Weights of a small sound classifier: adamw at rate 0.0014, 1200 steps.
Rows from block 8, named by matrix and row number. Rows with one number belong to one neuron. Each number is 200 + 40 x the weight over its row's rms, rounded and kept within 0 to 999. All counts start at 0. After the name is the row's rms in percent of the matrix's.
# fc1: first MLP up (model.blocks.8.ff1.fc1.weight, 1536x256), inputs 156-207
# fc2: first MLP down (model.blocks.8.ff1.fc2.weight, 256x1536, transposed), outputs 156-207
fc1.1149,094,245,287,215,292,181,249,201,223,184,216,242,235,172,231,212,198,158,150,194,151,137,98,209,213,201,191,195,177,169,186,189,190,165,151,239,195,155,227,225,210,163,162,191,245,127,224,128,225,76,176,219,136
fc2.1149,083,218,146,167,256,129,209,210,113,187,167,242,206,314,301,222,134,212,195,176,213,187,182,210,166,193,249,175,137,222,225,196,153,169,184,206,173,171,198,212,261,250,178,191,203,94,231,186,206,168,209,206,210
fc1.1150,098,229,314,245,271,345,263,233,169,209,209,172,205,136,179,176,228,143,151,176,166,107,140,189,212,256,167,174,206,195,188,179,189,135,146,207,179,183,196,166,197,143,150,180,205,123,151,216,222,200,192,218,160
fc2.1150,077,237,299,249,241,178,213,167,243,199,201,208,194,257,261,241,160,196,291,125,200,172,173,154,125,205,241,153,249,218,212,156,182,158,240,195,216,185,215,255,188,204,146,200,168,0,180,208,227,231,219,212,225
fc1.1151,080,244,322,236,272,244,279,269,243,199,183,175,197,194,161,176,140,164,182,113,141,120,242,172,274,184,128,162,212,193,220,218,168,156,247,165,246,167,208,222,222,196,219,208,193,138,183,215,229,205,260,157,218
fc2.1151,066,206,248,178,266,171,187,160,172,222,221,129,194,250,171,194,195,236,234,141,217,242,246,179,167,206,236,182,247,197,247,168,236,282,198,237,174,248,191,209,219,214,201,235,204,49,242,165,244,241,199,244,158
fc1.1152,103,269,245,221,259,139,211,238,166,207,148,207,263,170,209,150,246,215,157,254,201,162,190,270,194,240,138,216,163,191,179,187,187,151,128,216,215,161,207,207,190,176,172,170,287,134,199,160,196,287,145,174,197
fc2.1152,124,159,132,144,293,144,174,180,248,172,220,149,228,192,224,221,251,229,149,330,198,216,202,193,208,236,194,184,178,203,189,257,225,185,98,209,193,115,187,248,205,204,180,111,174,178,221,204,252,262,224,177,223
fc1.1153,090,194,305,298,343,202,275,266,178,205,155,148,203,168,159,154,155,170,123,156,177,164,206,175,201,200,153,256,180,125,183,182,133,124,166,178,185,148,236,241,235,148,183,220,202,91,185,190,233,168,212,230,183
fc2.1153,060,322,324,184,370,168,194,179,173,197,206,161,182,224,228,196,186,219,191,223,207,200,220,152,180,218,213,223,233,208,180,168,231,234,206,211,208,210,199,216,235,219,173,252,208,0,210,197,248,282,215,195,193
fc1.1154,082,228,188,210,282,142,214,262,172,211,147,220,254,256,269,142,187,206,186,262,216,195,233,208,257,56,234,212,187,184,122,286,143,203,169,185,203,155,209,247,206,173,189,179,162,240,218,194,236,176,218,121,144
fc2.1154,078,110,228,216,144,244,190,160,221,179,180,203,188,161,202,227,225,198,306,117,208,182,187,205,157,254,187,198,210,176,275,153,262,145,231,180,233,194,198,198,180,241,165,180,208,208,188,237,179,231,180,222,326
fc1.1155,057,222,212,294,227,229,193,242,220,180,187,245,150,148,237,191,176,202,253,220,173,227,182,148,146,161,264,229,201,282,278,162,244,246,197,242,287,200,192,213,241,222,189,264,216,208,187,201,199,221,183,221,225
fc2.1155,040,177,265,208,159,253,150,186,214,214,181,139,183,188,178,215,214,194,218,170,206,235,182,280,233,190,128,185,188,157,262,141,187,202,218,224,176,306,178,208,173,144,226,156,274,215,245,186,206,170,183,167,169
fc1.1156,057,186,130,187,209,226,241,155,236,220,140,218,218,165,152,183,98,182,169,213,203,95,206,220,127,154,208,233,221,161,246,202,210,191,243,173,126,280,173,222,207,173,243,239,207,187,203,199,181,243,256,133,180
fc2.1156,036,146,156,166,179,167,185,200,151,265,262,218,165,206,283,161,258,201,270,215,276,201,193,216,228,216,238,201,182,207,135,262,227,154,183,232,202,200,138,175,230,245,117,220,212,187,205,219,188,128,213,144,329
fc1.1157,093,223,267,242,295,173,235,214,207,198,187,203,207,96,134,180,167,194,106,159,174,136,147,225,189,187,156,200,203,226,152,177,154,156,165,211,141,151,216,193,225,181,171,167,237,100,183,159,250,204,205,200,235
fc2.1157,057,243,330,194,327,125,191,200,185,224,174,185,229,197,208,208,184,214,217,240,156,250,265,194,202,208,183,226,225,211,258,220,232,278,225,207,237,232,174,196,162,167,211,215,220,0,204,234,241,249,230,206,235
fc1.1158,086,371,329,213,263,179,251,187,223,280,181,187,201,155,174,218,175,161,143,237,176,212,201,199,176,214,157,210,186,165,196,139,193,183,264,141,195,161,217,176,247,237,186,236,238,282,188,166,158,155,194,225,222
fc2.1158,065,293,282,187,164,130,196,203,180,179,212,202,136,169,191,213,124,264,231,214,211,224,177,209,196,232,214,187,221,218,240,185,169,204,177,196,184,248,171,206,247,223,265,177,205,418,194,180,181,156,203,229,174
fc1.1159,079,185,253,256,284,338,213,202,210,124,231,229,165,154,204,198,165,222,128,237,243,138,165,211,253,190,186,131,204,191,213,250,76,179,164,173,163,208,218,208,224,223,177,189,218,151,202,263,204,168,181,243,199
fc2.1159,069,164,166,200,156,207,195,228,133,219,213,215,203,257,199,214,205,201,267,202,190,237,257,202,151,180,176,221,275,187,180,166,239,267,215,228,209,229,185,216,150,97,214,279,196,188,199,145,162,268,200,193,147
fc1.1160,112,238,272,244,321,205,239,243,204,251,149,175,203,155,179,173,152,133,111,117,128,96,171,137,180,263,148,199,180,187,158,209,150,133,166,208,205,183,210,176,233,173,162,243,217,117,174,190,234,210,218,198,205
fc2.1160,072,278,357,211,389,209,258,201,205,199,200,145,247,217,193,210,198,220,163,228,195,200,195,149,194,196,201,181,159,217,232,168,185,214,157,218,182,224,190,217,213,170,192,206,212,0,195,199,236,252,208,201,153
fc1.1161,086,271,254,208,308,161,220,232,157,198,178,182,279,126,153,136,156,136,104,196,148,196,152,243,165,238,169,217,156,233,152,208,214,146,176,200,164,164,243,201,172,159,165,191,244,90,211,118,192,188,238,179,161
fc2.1161,055,260,291,187,271,194,210,173,292,200,213,184,189,209,291,243,228,209,236,266,198,189,217,219,202,243,218,200,192,214,199,255,198,195,146,222,237,124,201,179,199,198,182,194,165,0,197,242,217,231,197,234,259
fc1.1162,088,249,284,194,256,169,197,253,192,239,183,276,254,169,187,152,142,153,163,212,224,199,133,135,159,180,172,205,152,218,164,133,196,147,206,220,170,151,181,201,245,174,165,240,214,236,184,217,156,259,185,197,182
fc2.1162,065,342,266,220,89,158,228,251,145,261,227,266,249,237,153,244,247,218,236,160,173,231,229,255,222,179,193,196,182,190,231,181,218,248,222,206,184,294,210,166,167,115,263,271,217,216,158,185,89,222,197,209,240
fc1.1163,058,204,225,214,255,171,267,196,141,217,164,198,128,167,170,173,151,231,222,165,172,104,167,244,136,209,131,171,200,175,203,194,189,226,153,208,183,203,216,226,219,256,204,170,231,221,238,146,241,197,169,242,157
fc2.1163,039,269,246,231,226,147,196,164,157,155,180,130,258,208,262,217,140,212,211,207,193,233,284,194,235,139,214,242,214,180,209,171,227,239,200,201,197,180,192,202,167,197,277,308,228,182,201,220,206,197,209,192,234
fc1.1164,098,217,253,248,322,284,310,198,181,242,173,128,153,212,215,198,157,164,146,190,167,166,114,162,177,277,210,219,187,120,183,113,201,166,174,186,195,184,202,175,240,191,146,178,269,108,257,154,257,162,262,200,149
fc2.1164,086,248,286,173,260,219,235,138,246,187,224,178,184,183,275,272,205,231,224,230,214,154,195,182,161,210,239,209,214,229,172,275,160,217,197,243,214,162,208,238,199,156,174,200,144,3,175,230,200,236,206,203,218
fc1.1165,089,387,298,259,239,166,212,247,169,269,207,265,238,148,201,217,173,95,169,185,228,170,177,250,152,163,231,195,171,183,244,191,209,169,230,140,167,121,210,197,228,236,206,189,205,247,165,165,174,158,148,224,235
fc2.1165,070,266,306,145,132,121,206,189,148,166,170,248,181,200,200,231,141,246,208,170,182,198,187,205,182,235,174,205,199,216,209,193,158,230,215,225,197,252,190,221,215,190,237,228,232,355,223,199,174,98,235,277,137
fc1.1166,086,242,343,222,313,199,220,276,194,258,151,181,295,206,193,210,182,155,143,183,184,144,195,161,183,276,169,243,161,173,193,180,193,150,223,234,144,106,165,245,213,189,142,183,196,111,202,147,212,203,192,223,148
fc2.1166,048,288,310,163,292,189,200,147,157,180,233,182,114,195,302,250,179,200,221,257,185,195,255,198,193,227,268,236,223,246,180,235,203,240,257,188,184,208,208,235,224,239,164,233,236,0,180,217,220,263,203,212,284
fc1.1167,133,235,235,166,239,297,284,193,149,288,211,227,167,195,192,244,203,194,116,289,140,184,198,163,208,170,231,229,135,176,207,210,202,230,195,192,141,197,182,231,228,150,176,214,224,191,165,209,165,230,212,189,129
fc2.1167,188,138,133,219,209,220,200,144,172,193,219,121,160,173,223,213,168,173,206,289,173,181,179,157,206,175,293,210,296,152,162,218,181,244,234,194,201,280,188,280,223,200,173,232,182,199,183,287,256,291,221,182,200
fc1.1168,091,285,296,190,223,119,296,235,136,213,196,219,181,202,214,263,141,155,121,156,218,172,270,137,216,119,116,216,179,184,274,172,236,187,245,186,198,219,181,200,249,224,187,222,195,183,200,243,157,190,230,162,252
fc2.1168,092,193,221,174,167,233,173,183,307,184,229,186,153,208,185,174,222,219,300,175,222,229,240,180,206,187,168,165,209,230,195,180,169,193,171,166,223,180,218,108,191,221,213,171,179,198,213,136,151,120,177,236,162
fc1.1169,094,235,256,257,282,156,318,238,166,218,207,155,192,177,178,230,157,160,127,226,238,196,240,112,207,140,146,205,160,192,154,167,148,227,149,158,176,202,189,217,254,201,203,205,210,121,239,206,192,255,222,204,196
fc2.1169,090,75,152,178,139,178,189,211,184,185,198,156,194,234,199,197,185,259,243,178,233,244,257,163,158,183,113,158,198,191,204,119,216,191,212,185,192,201,196,113,206,251,237,166,172,122,245,182,157,186,168,205,123
fc1.1170,091,228,294,247,200,238,178,243,194,186,165,189,213,140,163,152,215,227,189,235,152,194,186,217,159,162,186,196,159,195,230,226,202,200,105,215,214,234,150,197,212,196,213,202,286,193,181,96,192,172,211,182,239
fc2.1170,095,311,259,186,187,142,191,196,127,181,203,288,201,335,276,192,146,197,236,142,197,201,203,232,254,179,179,208,286,198,190,175,215,194,236,173,196,250,229,191,207,168,199,206,150,238,193,190,211,152,198,261,175
fc1.1171,060,139,206,214,212,126,235,217,179,202,219,221,226,238,205,195,152,166,165,156,221,166,285,183,186,186,199,179,204,210,175,251,231,193,118,227,187,224,176,225,215,195,244,226,148,174,131,223,183,254,206,145,130
fc2.1171,043,113,46,142,116,184,116,181,210,200,165,249,185,158,221,194,242,202,231,236,191,183,219,208,240,208,244,210,201,217,214,195,196,161,203,152,181,193,148,176,271,270,190,159,195,181,235,238,166,158,218,208,321
fc1.1172,105,239,269,239,321,217,241,257,231,253,174,211,199,170,184,154,186,149,117,163,191,117,124,164,145,174,143,219,153,223,203,208,201,122,157,218,162,142,197,194,227,177,161,197,219,78,156,172,234,182,212,182,172
fc2.1172,071,328,374,189,408,198,252,191,212,231,194,191,208,190,230,236,219,200,129,239,216,198,242,139,183,205,160,218,184,213,189,194,191,203,196,197,183,170,196,234,258,151,187,248,231,0,224,209,212,236,209,188,149
fc1.1173,108,260,247,233,317,190,222,230,256,269,165,210,242,144,257,176,212,174,117,250,151,183,198,245,186,207,103,192,186,196,136,163,266,169,147,201,193,149,198,202,177,136,156,166,237,128,144,165,225,237,241,177,180
fc2.1173,131,184,190,173,299,169,175,162,272,165,205,134,186,146,228,235,223,202,141,338,221,180,192,196,224,225,190,205,214,202,165,268,224,180,146,212,219,95,193,227,196,195,162,109,162,131,192,251,253,283,202,154,242
fc1.1174,117,223,260,292,326,237,262,297,194,231,141,208,177,103,209,160,196,149,151,179,167,119,162,172,129,199,134,195,162,182,168,196,181,162,173,188,220,146,218,182,239,166,143,219,207,93,180,166,225,156,204,141,183
fc2.1174,085,261,347,222,383,170,252,196,180,191,174,143,200,195,187,199,154,195,163,193,181,169,168,131,223,198,194,167,206,212,180,145,173,206,203,224,182,230,208,212,215,171,162,230,219,0,210,192,224,228,209,201,148
fc1.1175,078,261,319,228,290,306,185,218,138,189,214,114,197,163,76,152,200,115,186,232,188,179,165,228,227,208,186,204,201,180,238,225,265,178,207,224,168,138,169,186,191,136,150,220,231,103,183,154,197,188,199,202,204
fc2.1175,069,237,279,185,136,105,206,143,211,212,203,259,193,278,281,238,135,224,317,147,199,219,217,196,151,200,221,210,207,249,180,165,234,174,219,182,217,209,201,205,211,245,249,236,195,115,205,187,203,218,195,268,273
fc1.1176,092,325,326,200,275,190,181,214,237,297,198,270,221,161,205,209,176,169,161,231,182,189,150,191,180,199,178,202,141,222,191,173,204,169,180,151,144,147,226,159,246,251,209,191,256,312,220,242,174,156,209,216,227
fc2.1176,073,297,358,206,197,162,218,183,172,222,204,214,175,119,161,221,150,200,200,169,197,177,187,199,183,242,167,201,197,207,228,188,193,200,214,171,174,246,202,201,214,217,265,177,221,540,169,113,164,110,178,279,158
fc1.1177,073,389,302,214,194,226,209,212,205,228,124,221,200,188,220,197,174,156,144,237,220,254,196,230,168,197,188,193,113,234,209,123,237,153,234,183,185,191,219,166,184,171,179,204,288,265,195,176,209,155,210,165,230
fc2.1177,066,291,274,178,152,142,237,174,149,180,198,214,194,241,246,230,128,214,240,178,219,215,180,214,214,175,211,203,293,175,237,178,145,249,220,218,198,254,233,197,225,186,264,202,149,296,194,177,217,134,224,217,142
fc1.1178,107,243,299,235,322,209,277,288,249,189,166,197,214,148,194,191,175,126,155,155,187,90,154,185,187,195,122,156,134,264,226,151,156,137,162,180,145,182,250,193,221,162,163,188,212,91,206,171,204,165,192,203,165
fc2.1178,072,324,373,212,388,187,238,196,161,190,197,155,220,225,201,197,186,227,162,242,165,195,196,183,216,238,210,215,231,171,189,207,211,242,226,250,207,200,196,227,184,179,177,251,224,0,193,215,248,257,242,176,200
fc1.1179,102,233,287,237,307,223,282,267,201,199,145,203,233,160,175,157,147,165,144,150,119,163,161,165,164,248,115,161,176,165,182,156,240,154,189,208,207,143,193,242,211,190,162,221,210,108,173,166,229,176,229,223,184
fc2.1179,058,326,326,167,369,233,225,176,187,222,239,172,195,204,232,201,221,206,134,231,229,185,207,154,254,225,236,200,152,259,234,222,197,211,175,235,166,224,186,204,208,195,171,201,240,0,193,181,237,217,183,204,164
fc1.1180,085,337,282,165,279,142,206,278,252,217,119,199,206,165,196,145,252,131,174,213,210,206,127,229,180,127,159,219,214,179,209,173,193,141,202,217,197,194,210,253,164,177,197,191,302,96,181,176,230,224,195,132,199
fc2.1180,063,263,257,203,282,174,230,190,196,209,257,157,289,253,208,228,282,246,209,289,200,249,229,209,169,245,236,197,210,176,229,144,307,204,140,225,226,194,186,220,204,136,156,187,154,112,175,211,178,289,244,217,262
fc1.1181,067,217,218,255,251,243,207,190,247,154,207,238,146,147,225,182,112,143,196,202,198,194,169,197,243,143,179,212,206,168,209,229,207,218,221,212,269,186,255,245,208,227,215,243,178,167,261,269,238,245,262,199,175
fc2.1181,049,108,186,205,186,210,215,213,171,214,227,161,231,227,145,230,173,199,216,171,160,267,205,230,168,226,185,213,250,183,208,223,210,231,198,208,150,232,197,231,152,169,175,251,175,168,186,139,164,211,180,138,241
fc1.1182,119,253,311,203,315,244,243,245,237,203,160,190,238,132,175,174,149,161,119,183,166,121,151,146,174,221,129,172,147,224,192,186,207,130,197,196,197,134,223,155,225,184,168,184,206,92,163,151,205,162,187,209,179
fc2.1182,087,233,324,251,398,212,261,207,186,206,212,130,195,212,235,199,199,180,168,213,200,179,189,156,185,192,181,206,209,185,207,187,217,202,183,226,167,207,192,231,209,162,142,242,207,0,177,178,254,255,215,193,139
fc1.1183,064,304,267,233,202,173,222,267,226,271,171,230,190,160,186,224,179,139,177,233,194,218,231,251,196,199,157,221,188,159,227,218,230,246,194,205,210,166,259,255,234,152,228,183,225,196,262,208,201,197,198,204,225
fc2.1183,053,324,359,218,243,132,200,178,142,175,222,183,132,239,242,186,143,221,207,201,134,192,195,239,191,169,217,125,268,170,199,200,202,228,215,222,234,264,194,159,193,162,238,225,171,178,173,197,253,171,222,179,153
fc1.1184,089,216,260,155,284,87,208,271,100,238,121,213,212,230,207,251,147,197,148,145,197,122,201,166,157,182,163,172,191,252,165,180,219,184,156,178,212,206,183,178,219,231,170,214,197,150,211,181,186,240,224,239,195
fc2.1184,062,119,137,177,130,225,217,150,216,186,242,182,179,265,249,164,217,241,255,250,220,266,220,182,240,194,218,217,252,211,217,214,165,283,227,166,170,321,194,135,204,199,244,226,207,54,198,156,184,122,137,216,171
fc1.1185,120,221,301,212,322,244,251,264,170,221,177,195,183,153,186,166,181,172,105,158,141,142,177,143,170,227,110,179,155,245,171,160,166,154,160,204,229,149,224,177,231,170,142,214,226,108,174,209,189,181,179,184,158
fc2.1185,088,244,354,241,395,216,253,210,200,209,186,120,193,194,207,219,177,189,151,213,182,169,180,128,152,192,212,176,188,172,184,153,197,215,169,209,152,213,170,218,199,158,188,239,200,0,188,185,229,248,200,187,136
fc1.1186,110,189,296,236,317,255,290,293,221,204,179,233,199,158,182,142,173,141,144,191,182,117,179,173,153,204,109,218,148,210,134,176,212,148,201,194,182,148,211,180,253,162,173,203,177,103,197,152,208,206,179,215,180
fc2.1186,072,272,364,231,415,174,231,189,175,199,201,153,204,192,207,174,165,195,188,177,165,170,177,163,170,191,213,175,196,191,187,160,205,197,230,220,194,207,174,223,215,192,154,229,250,0,200,195,251,221,236,143,149
fc1.1187,108,305,289,207,223,168,271,259,180,283,180,280,195,136,187,232,147,152,200,195,145,188,146,202,199,151,136,227,143,194,216,170,184,187,247,145,129,140,209,173,218,244,201,199,227,327,169,213,181,173,183,229,317
fc2.1187,095,280,340,180,235,161,175,166,163,191,234,209,151,145,201,208,154,206,189,202,225,199,200,208,225,262,190,196,179,196,220,185,221,202,208,165,189,215,177,195,224,237,210,155,179,571,213,133,199,142,233,252,177
fc1.1188,101,271,297,191,241,144,242,250,206,282,176,219,226,176,243,281,214,160,139,135,161,123,197,194,161,110,146,197,160,243,200,211,174,154,225,203,162,160,194,178,177,144,179,222,176,132,200,197,184,187,171,170,146
fc2.1188,096,87,112,205,144,226,233,204,267,178,219,244,165,289,262,239,175,236,316,170,223,216,219,138,154,226,178,183,267,196,183,182,169,227,208,216,224,212,214,183,155,181,153,229,153,83,207,253,185,234,214,186,161
fc1.1189,129,207,244,207,179,135,229,222,247,196,150,197,230,111,105,191,235,158,166,199,191,184,179,272,226,176,184,183,162,277,217,239,194,162,187,225,201,188,233,212,188,173,214,141,239,121,140,151,153,168,152,139,197
fc2.1189,174,176,170,203,108,177,220,182,211,222,206,215,242,154,102,172,212,211,139,257,187,225,209,263,202,178,212,207,203,243,194,234,199,284,200,246,182,234,174,178,174,178,259,227,252,159,191,116,168,175,190,163,237
fc1.1190,060,206,178,234,193,138,235,181,182,244,157,175,217,164,203,224,176,253,215,190,190,175,168,230,216,156,193,185,270,141,199,239,184,248,194,94,164,287,154,213,216,230,179,245,187,113,144,179,246,250,220,197,252
fc2.1190,042,45,129,135,158,180,124,193,147,225,202,230,253,204,255,166,226,144,172,283,188,223,235,239,153,303,179,195,183,215,198,186,179,197,187,223,200,202,216,221,198,214,177,232,274,199,209,199,145,148,225,203,195
fc1.1191,087,306,317,198,316,230,243,305,164,270,165,227,217,171,168,164,219,164,137,184,208,118,172,114,187,209,149,242,194,216,136,202,142,165,184,203,194,184,245,188,271,252,191,216,156,103,144,231,239,219,229,152,227
fc2.1191,063,245,328,210,276,147,209,164,199,227,168,137,179,198,192,220,144,210,241,178,168,250,211,153,166,213,244,169,218,183,220,164,200,246,243,190,181,291,176,239,192,239,224,264,219,0,219,226,250,236,179,262,248
fc1.1192,097,202,239,192,260,175,203,219,188,204,203,216,260,202,234,191,210,161,60,188,156,157,185,108,240,263,161,158,156,234,223,130,218,174,196,190,140,155,210,190,171,131,135,224,198,139,177,216,171,162,167,235,167
fc2.1192,097,200,108,166,162,199,182,186,84,220,178,235,175,281,307,200,188,204,186,202,218,183,224,257,266,187,215,237,257,194,168,216,174,256,248,124,208,275,205,163,227,254,194,175,192,134,220,160,245,97,192,225,166
fc1.1193,100,254,268,188,282,281,227,192,234,183,246,223,244,163,224,228,199,187,133,284,182,147,184,183,186,230,213,211,121,184,272,201,173,182,97,251,170,147,198,208,197,152,199,192,229,202,195,143,203,134,211,187,148
fc2.1193,090,258,137,198,216,161,215,237,93,225,207,231,210,316,270,194,169,197,206,174,193,193,195,236,216,162,246,198,247,167,142,203,173,189,227,223,203,195,205,174,178,180,204,245,167,190,181,176,229,189,205,142,235
fc1.1194,081,238,292,264,279,350,179,234,160,195,230,209,221,201,185,177,195,197,149,174,171,159,219,145,135,158,192,210,153,194,234,195,156,244,175,263,229,149,199,236,241,188,166,261,199,142,194,280,236,186,253,137,223
fc2.1194,070,172,209,183,209,181,219,154,189,221,200,194,160,250,192,193,154,162,300,133,189,234,215,202,175,190,250,224,270,216,204,197,191,252,231,179,208,255,210,220,167,235,194,218,139,124,199,152,238,231,189,266,208
fc1.1195,057,144,175,206,195,170,192,226,238,195,205,221,163,133,236,141,215,169,250,179,164,99,197,155,210,183,175,216,199,254,149,256,149,179,176,227,215,220,187,232,199,247,176,154,151,147,150,215,244,292,231,254,174
fc2.1195,043,168,123,216,189,195,174,233,197,206,196,280,229,271,267,174,231,202,241,239,208,218,182,256,180,176,267,188,176,145,183,159,224,197,203,169,243,104,238,164,186,237,162,196,161,195,196,192,196,172,215,113,296
fc1.1196,095,361,324,220,267,130,264,219,184,266,211,208,206,183,207,201,116,182,141,241,198,166,182,211,159,239,185,186,146,228,258,179,244,160,227,184,176,173,214,173,237,207,163,189,213,275,234,188,179,235,165,270,209
fc2.1196,083,316,316,184,115,120,222,196,212,208,203,271,175,129,182,241,147,222,202,203,199,219,186,219,169,202,149,202,187,230,216,185,172,216,220,192,186,222,197,176,229,216,278,203,212,410,205,200,141,118,182,255,240
fc1.1197,098,302,349,171,204,144,228,174,189,289,177,197,204,138,224,245,207,122,155,213,169,150,174,232,158,229,133,166,138,157,242,157,190,152,219,184,169,192,174,143,212,240,176,196,231,315,183,143,182,167,225,205,253
fc2.1197,083,310,348,209,208,111,209,202,214,203,211,244,189,161,157,239,115,230,195,193,223,194,170,209,189,226,177,194,213,237,210,171,203,219,185,218,204,216,218,207,210,216,253,207,191,532,199,195,187,156,186,271,177
fc1.1198,105,209,301,249,316,181,273,271,207,229,164,193,207,122,182,159,201,156,138,172,153,136,184,171,136,174,153,197,165,237,157,180,197,121,170,212,183,184,210,205,230,171,140,214,211,80,188,164,241,237,190,210,215
fc2.1198,073,295,347,199,377,222,256,185,206,207,221,141,190,172,177,211,190,165,153,217,204,200,205,123,200,214,220,199,191,204,198,145,211,240,197,215,188,228,201,249,214,151,194,250,245,0,186,179,235,230,212,220,128
fc1.1199,078,250,234,238,292,106,156,264,234,161,180,193,198,211,164,132,196,159,227,162,220,192,211,192,205,173,158,146,201,225,171,165,207,132,186,193,212,174,226,217,228,196,177,209,228,134,258,170,245,155,191,170,189
fc2.1199,062,207,221,185,275,195,238,92,160,194,197,157,182,211,244,218,230,189,202,291,170,231,256,203,214,204,249,207,246,199,205,242,271,282,207,199,199,218,192,262,183,172,184,221,209,141,166,224,236,268,223,253,253
fc1.1200,106,255,216,155,252,276,184,235,207,200,248,228,201,156,246,215,243,228,184,253,191,185,176,248,175,191,233,232,131,236,219,192,171,177,111,199,163,150,173,205,224,185,165,185,232,201,226,101,188,144,225,186,210
fc2.1200,112,214,122,189,198,205,180,187,181,175,212,223,249,327,273,177,159,206,262,163,167,216,200,178,213,211,291,179,233,178,167,232,167,203,204,208,204,166,256,220,190,178,196,235,152,207,182,161,234,135,199,218,173
fc1.1201,128,239,288,245,305,264,268,291,225,209,191,217,204,110,202,158,189,154,109,150,168,125,148,149,167,174,144,207,157,219,182,184,192,153,133,221,188,174,218,187,178,168,160,229,213,85,196,163,229,187,225,175,145
fc2.1201,101,246,344,226,375,194,257,222,189,213,174,152,209,184,173,201,166,175,136,217,179,151,184,122,196,227,182,186,179,199,213,156,208,209,192,234,176,204,194,219,237,157,174,228,225,0,220,206,220,258,216,198,94
fc1.1202,095,262,296,217,291,191,236,155,179,186,168,164,221,180,279,215,175,189,151,190,171,164,161,155,199,238,182,193,162,184,221,236,188,142,151,227,172,178,212,225,281,177,191,195,231,131,202,136,196,122,204,245,111
fc2.1202,062,215,158,201,251,180,222,159,99,236,220,266,164,260,293,213,171,164,234,208,189,206,228,245,154,217,278,211,177,184,187,208,185,187,231,224,178,231,196,235,235,246,176,252,207,12,181,210,215,204,164,240,192
fc1.1203,120,202,325,266,321,249,278,258,233,229,149,223,226,143,143,222,164,145,101,156,165,117,147,148,180,194,110,214,153,205,210,187,193,162,140,210,193,159,186,181,225,154,142,243,201,87,166,171,231,214,183,199,177
fc2.1203,084,281,329,203,389,201,221,224,214,216,195,128,170,214,225,196,188,174,144,222,234,182,218,149,183,186,185,197,161,192,168,157,188,196,191,179,194,193,162,195,211,196,154,214,188,0,220,196,212,257,203,190,137
fc1.1204,058,246,321,196,230,143,186,149,152,165,132,182,217,206,294,133,201,156,229,222,183,209,161,237,209,169,193,191,150,205,193,95,206,220,122,245,190,189,186,168,179,224,152,216,279,195,298,238,240,201,225,164,183
fc2.1204,049,360,309,145,227,149,191,198,165,202,196,230,199,292,222,209,207,215,211,182,201,216,233,202,253,202,173,224,285,237,238,238,219,239,198,219,243,281,246,185,211,179,285,208,160,188,207,196,233,253,207,272,184
fc1.1205,086,262,276,274,248,175,265,233,130,228,171,204,163,207,247,259,223,169,149,143,170,176,250,134,211,201,90,201,159,196,254,159,243,186,190,217,185,209,176,177,234,120,149,197,179,170,205,175,186,208,238,266,102
fc2.1205,063,125,95,204,181,166,164,139,249,190,202,134,226,246,254,186,175,261,268,273,181,204,196,211,224,172,259,209,269,193,132,251,198,219,240,173,232,235,221,177,195,294,256,181,233,44,179,251,304,158,151,191,292
fc1.1206,082,301,346,216,231,164,204,191,181,265,169,192,231,170,168,247,164,147,132,187,205,204,133,178,114,282,154,196,161,267,227,195,187,134,200,206,207,145,175,194,183,217,149,166,279,293,157,226,163,185,165,166,242
fc2.1206,074,305,288,187,138,177,231,165,197,185,202,238,173,162,187,229,136,216,234,173,207,223,223,177,217,216,180,215,246,216,196,171,147,226,194,191,193,284,226,189,272,236,305,220,176,368,150,166,181,135,180,298,152
fc1.1207,087,221,340,229,297,97,187,253,209,126,115,219,178,157,152,185,187,208,112,163,153,158,159,119,252,226,115,194,220,206,158,221,176,195,135,181,172,167,268,183,237,197,188,200,177,105,165,220,256,167,229,217,223
fc2.1207,070,232,286,193,291,180,168,183,139,221,225,170,223,264,183,197,174,188,257,167,200,221,215,207,190,246,273,204,273,163,239,177,229,263,242,207,196,303,195,219,177,204,184,260,215,4,190,173,248,211,211,233,230
fc1.1208,087,227,241,201,262,192,226,284,201,176,212,147,213,151,140,234,238,192,166,155,233,160,257,206,231,55,171,240,176,174,253,185,224,223,152,192,218,148,147,205,222,192,215,197,218,188,180,237,241,235,232,186,224
fc2.1208,066,258,189,193,238,207,169,171,123,187,222,234,239,318,216,145,158,194,170,128,211,186,160,235,258,210,265,190,215,205,240,189,190,195,215,238,164,218,228,205,201,170,159,243,200,99,201,93,222,116,166,236,192
fc1.1209,091,249,341,230,239,371,171,244,202,246,285,164,215,169,171,165,188,163,150,169,183,165,175,178,198,131,160,203,224,146,243,186,238,196,194,208,214,224,193,131,180,170,165,218,184,131,169,224,195,251,194,197,224
fc2.1209,095,202,232,176,234,132,167,142,258,163,193,185,190,268,239,204,144,212,259,142,172,211,156,214,188,250,274,175,198,224,237,206,184,147,203,211,206,178,238,246,217,281,194,197,192,110,204,165,283,140,211,229,265
fc1.1210,101,283,273,207,252,180,208,271,216,233,172,254,216,189,202,166,116,169,201,168,209,136,197,156,170,206,81,210,158,198,219,179,123,180,249,201,198,181,249,146,235,219,164,226,256,285,150,197,140,135,179,179,304
fc2.1210,084,293,244,169,207,214,176,182,192,243,279,181,190,184,169,161,294,219,187,201,222,199,223,157,261,148,225,172,195,203,181,202,225,242,197,137,168,195,163,170,204,206,228,153,223,411,199,132,186,95,190,254,180
fc1.1211,151,212,223,218,175,139,217,217,234,217,183,179,219,108,148,157,216,195,149,186,177,200,157,257,243,194,169,184,181,246,193,234,156,203,183,272,190,201,235,198,187,149,199,194,273,140,155,114,159,167,185,156,213
fc2.1211,216,163,159,192,92,157,223,175,232,212,191,209,230,143,120,202,204,210,147,276,187,240,200,266,185,170,220,194,174,249,206,245,174,280,197,256,201,214,195,179,179,204,277,230,237,151,200,142,161,185,172,148,251
fc1.1212,082,345,327,230,228,134,301,238,175,253,187,181,200,186,203,275,183,196,137,220,228,174,231,215,217,161,234,243,150,227,189,267,222,169,212,227,166,126,168,249,203,172,170,203,237,247,238,180,203,236,196,180,185
fc2.1212,066,272,308,221,146,166,169,175,281,182,176,230,175,189,191,238,137,223,269,183,206,224,208,201,97,256,193,203,208,230,240,181,185,189,206,187,208,282,176,132,228,221,300,193,144,271,170,225,208,159,155,288,171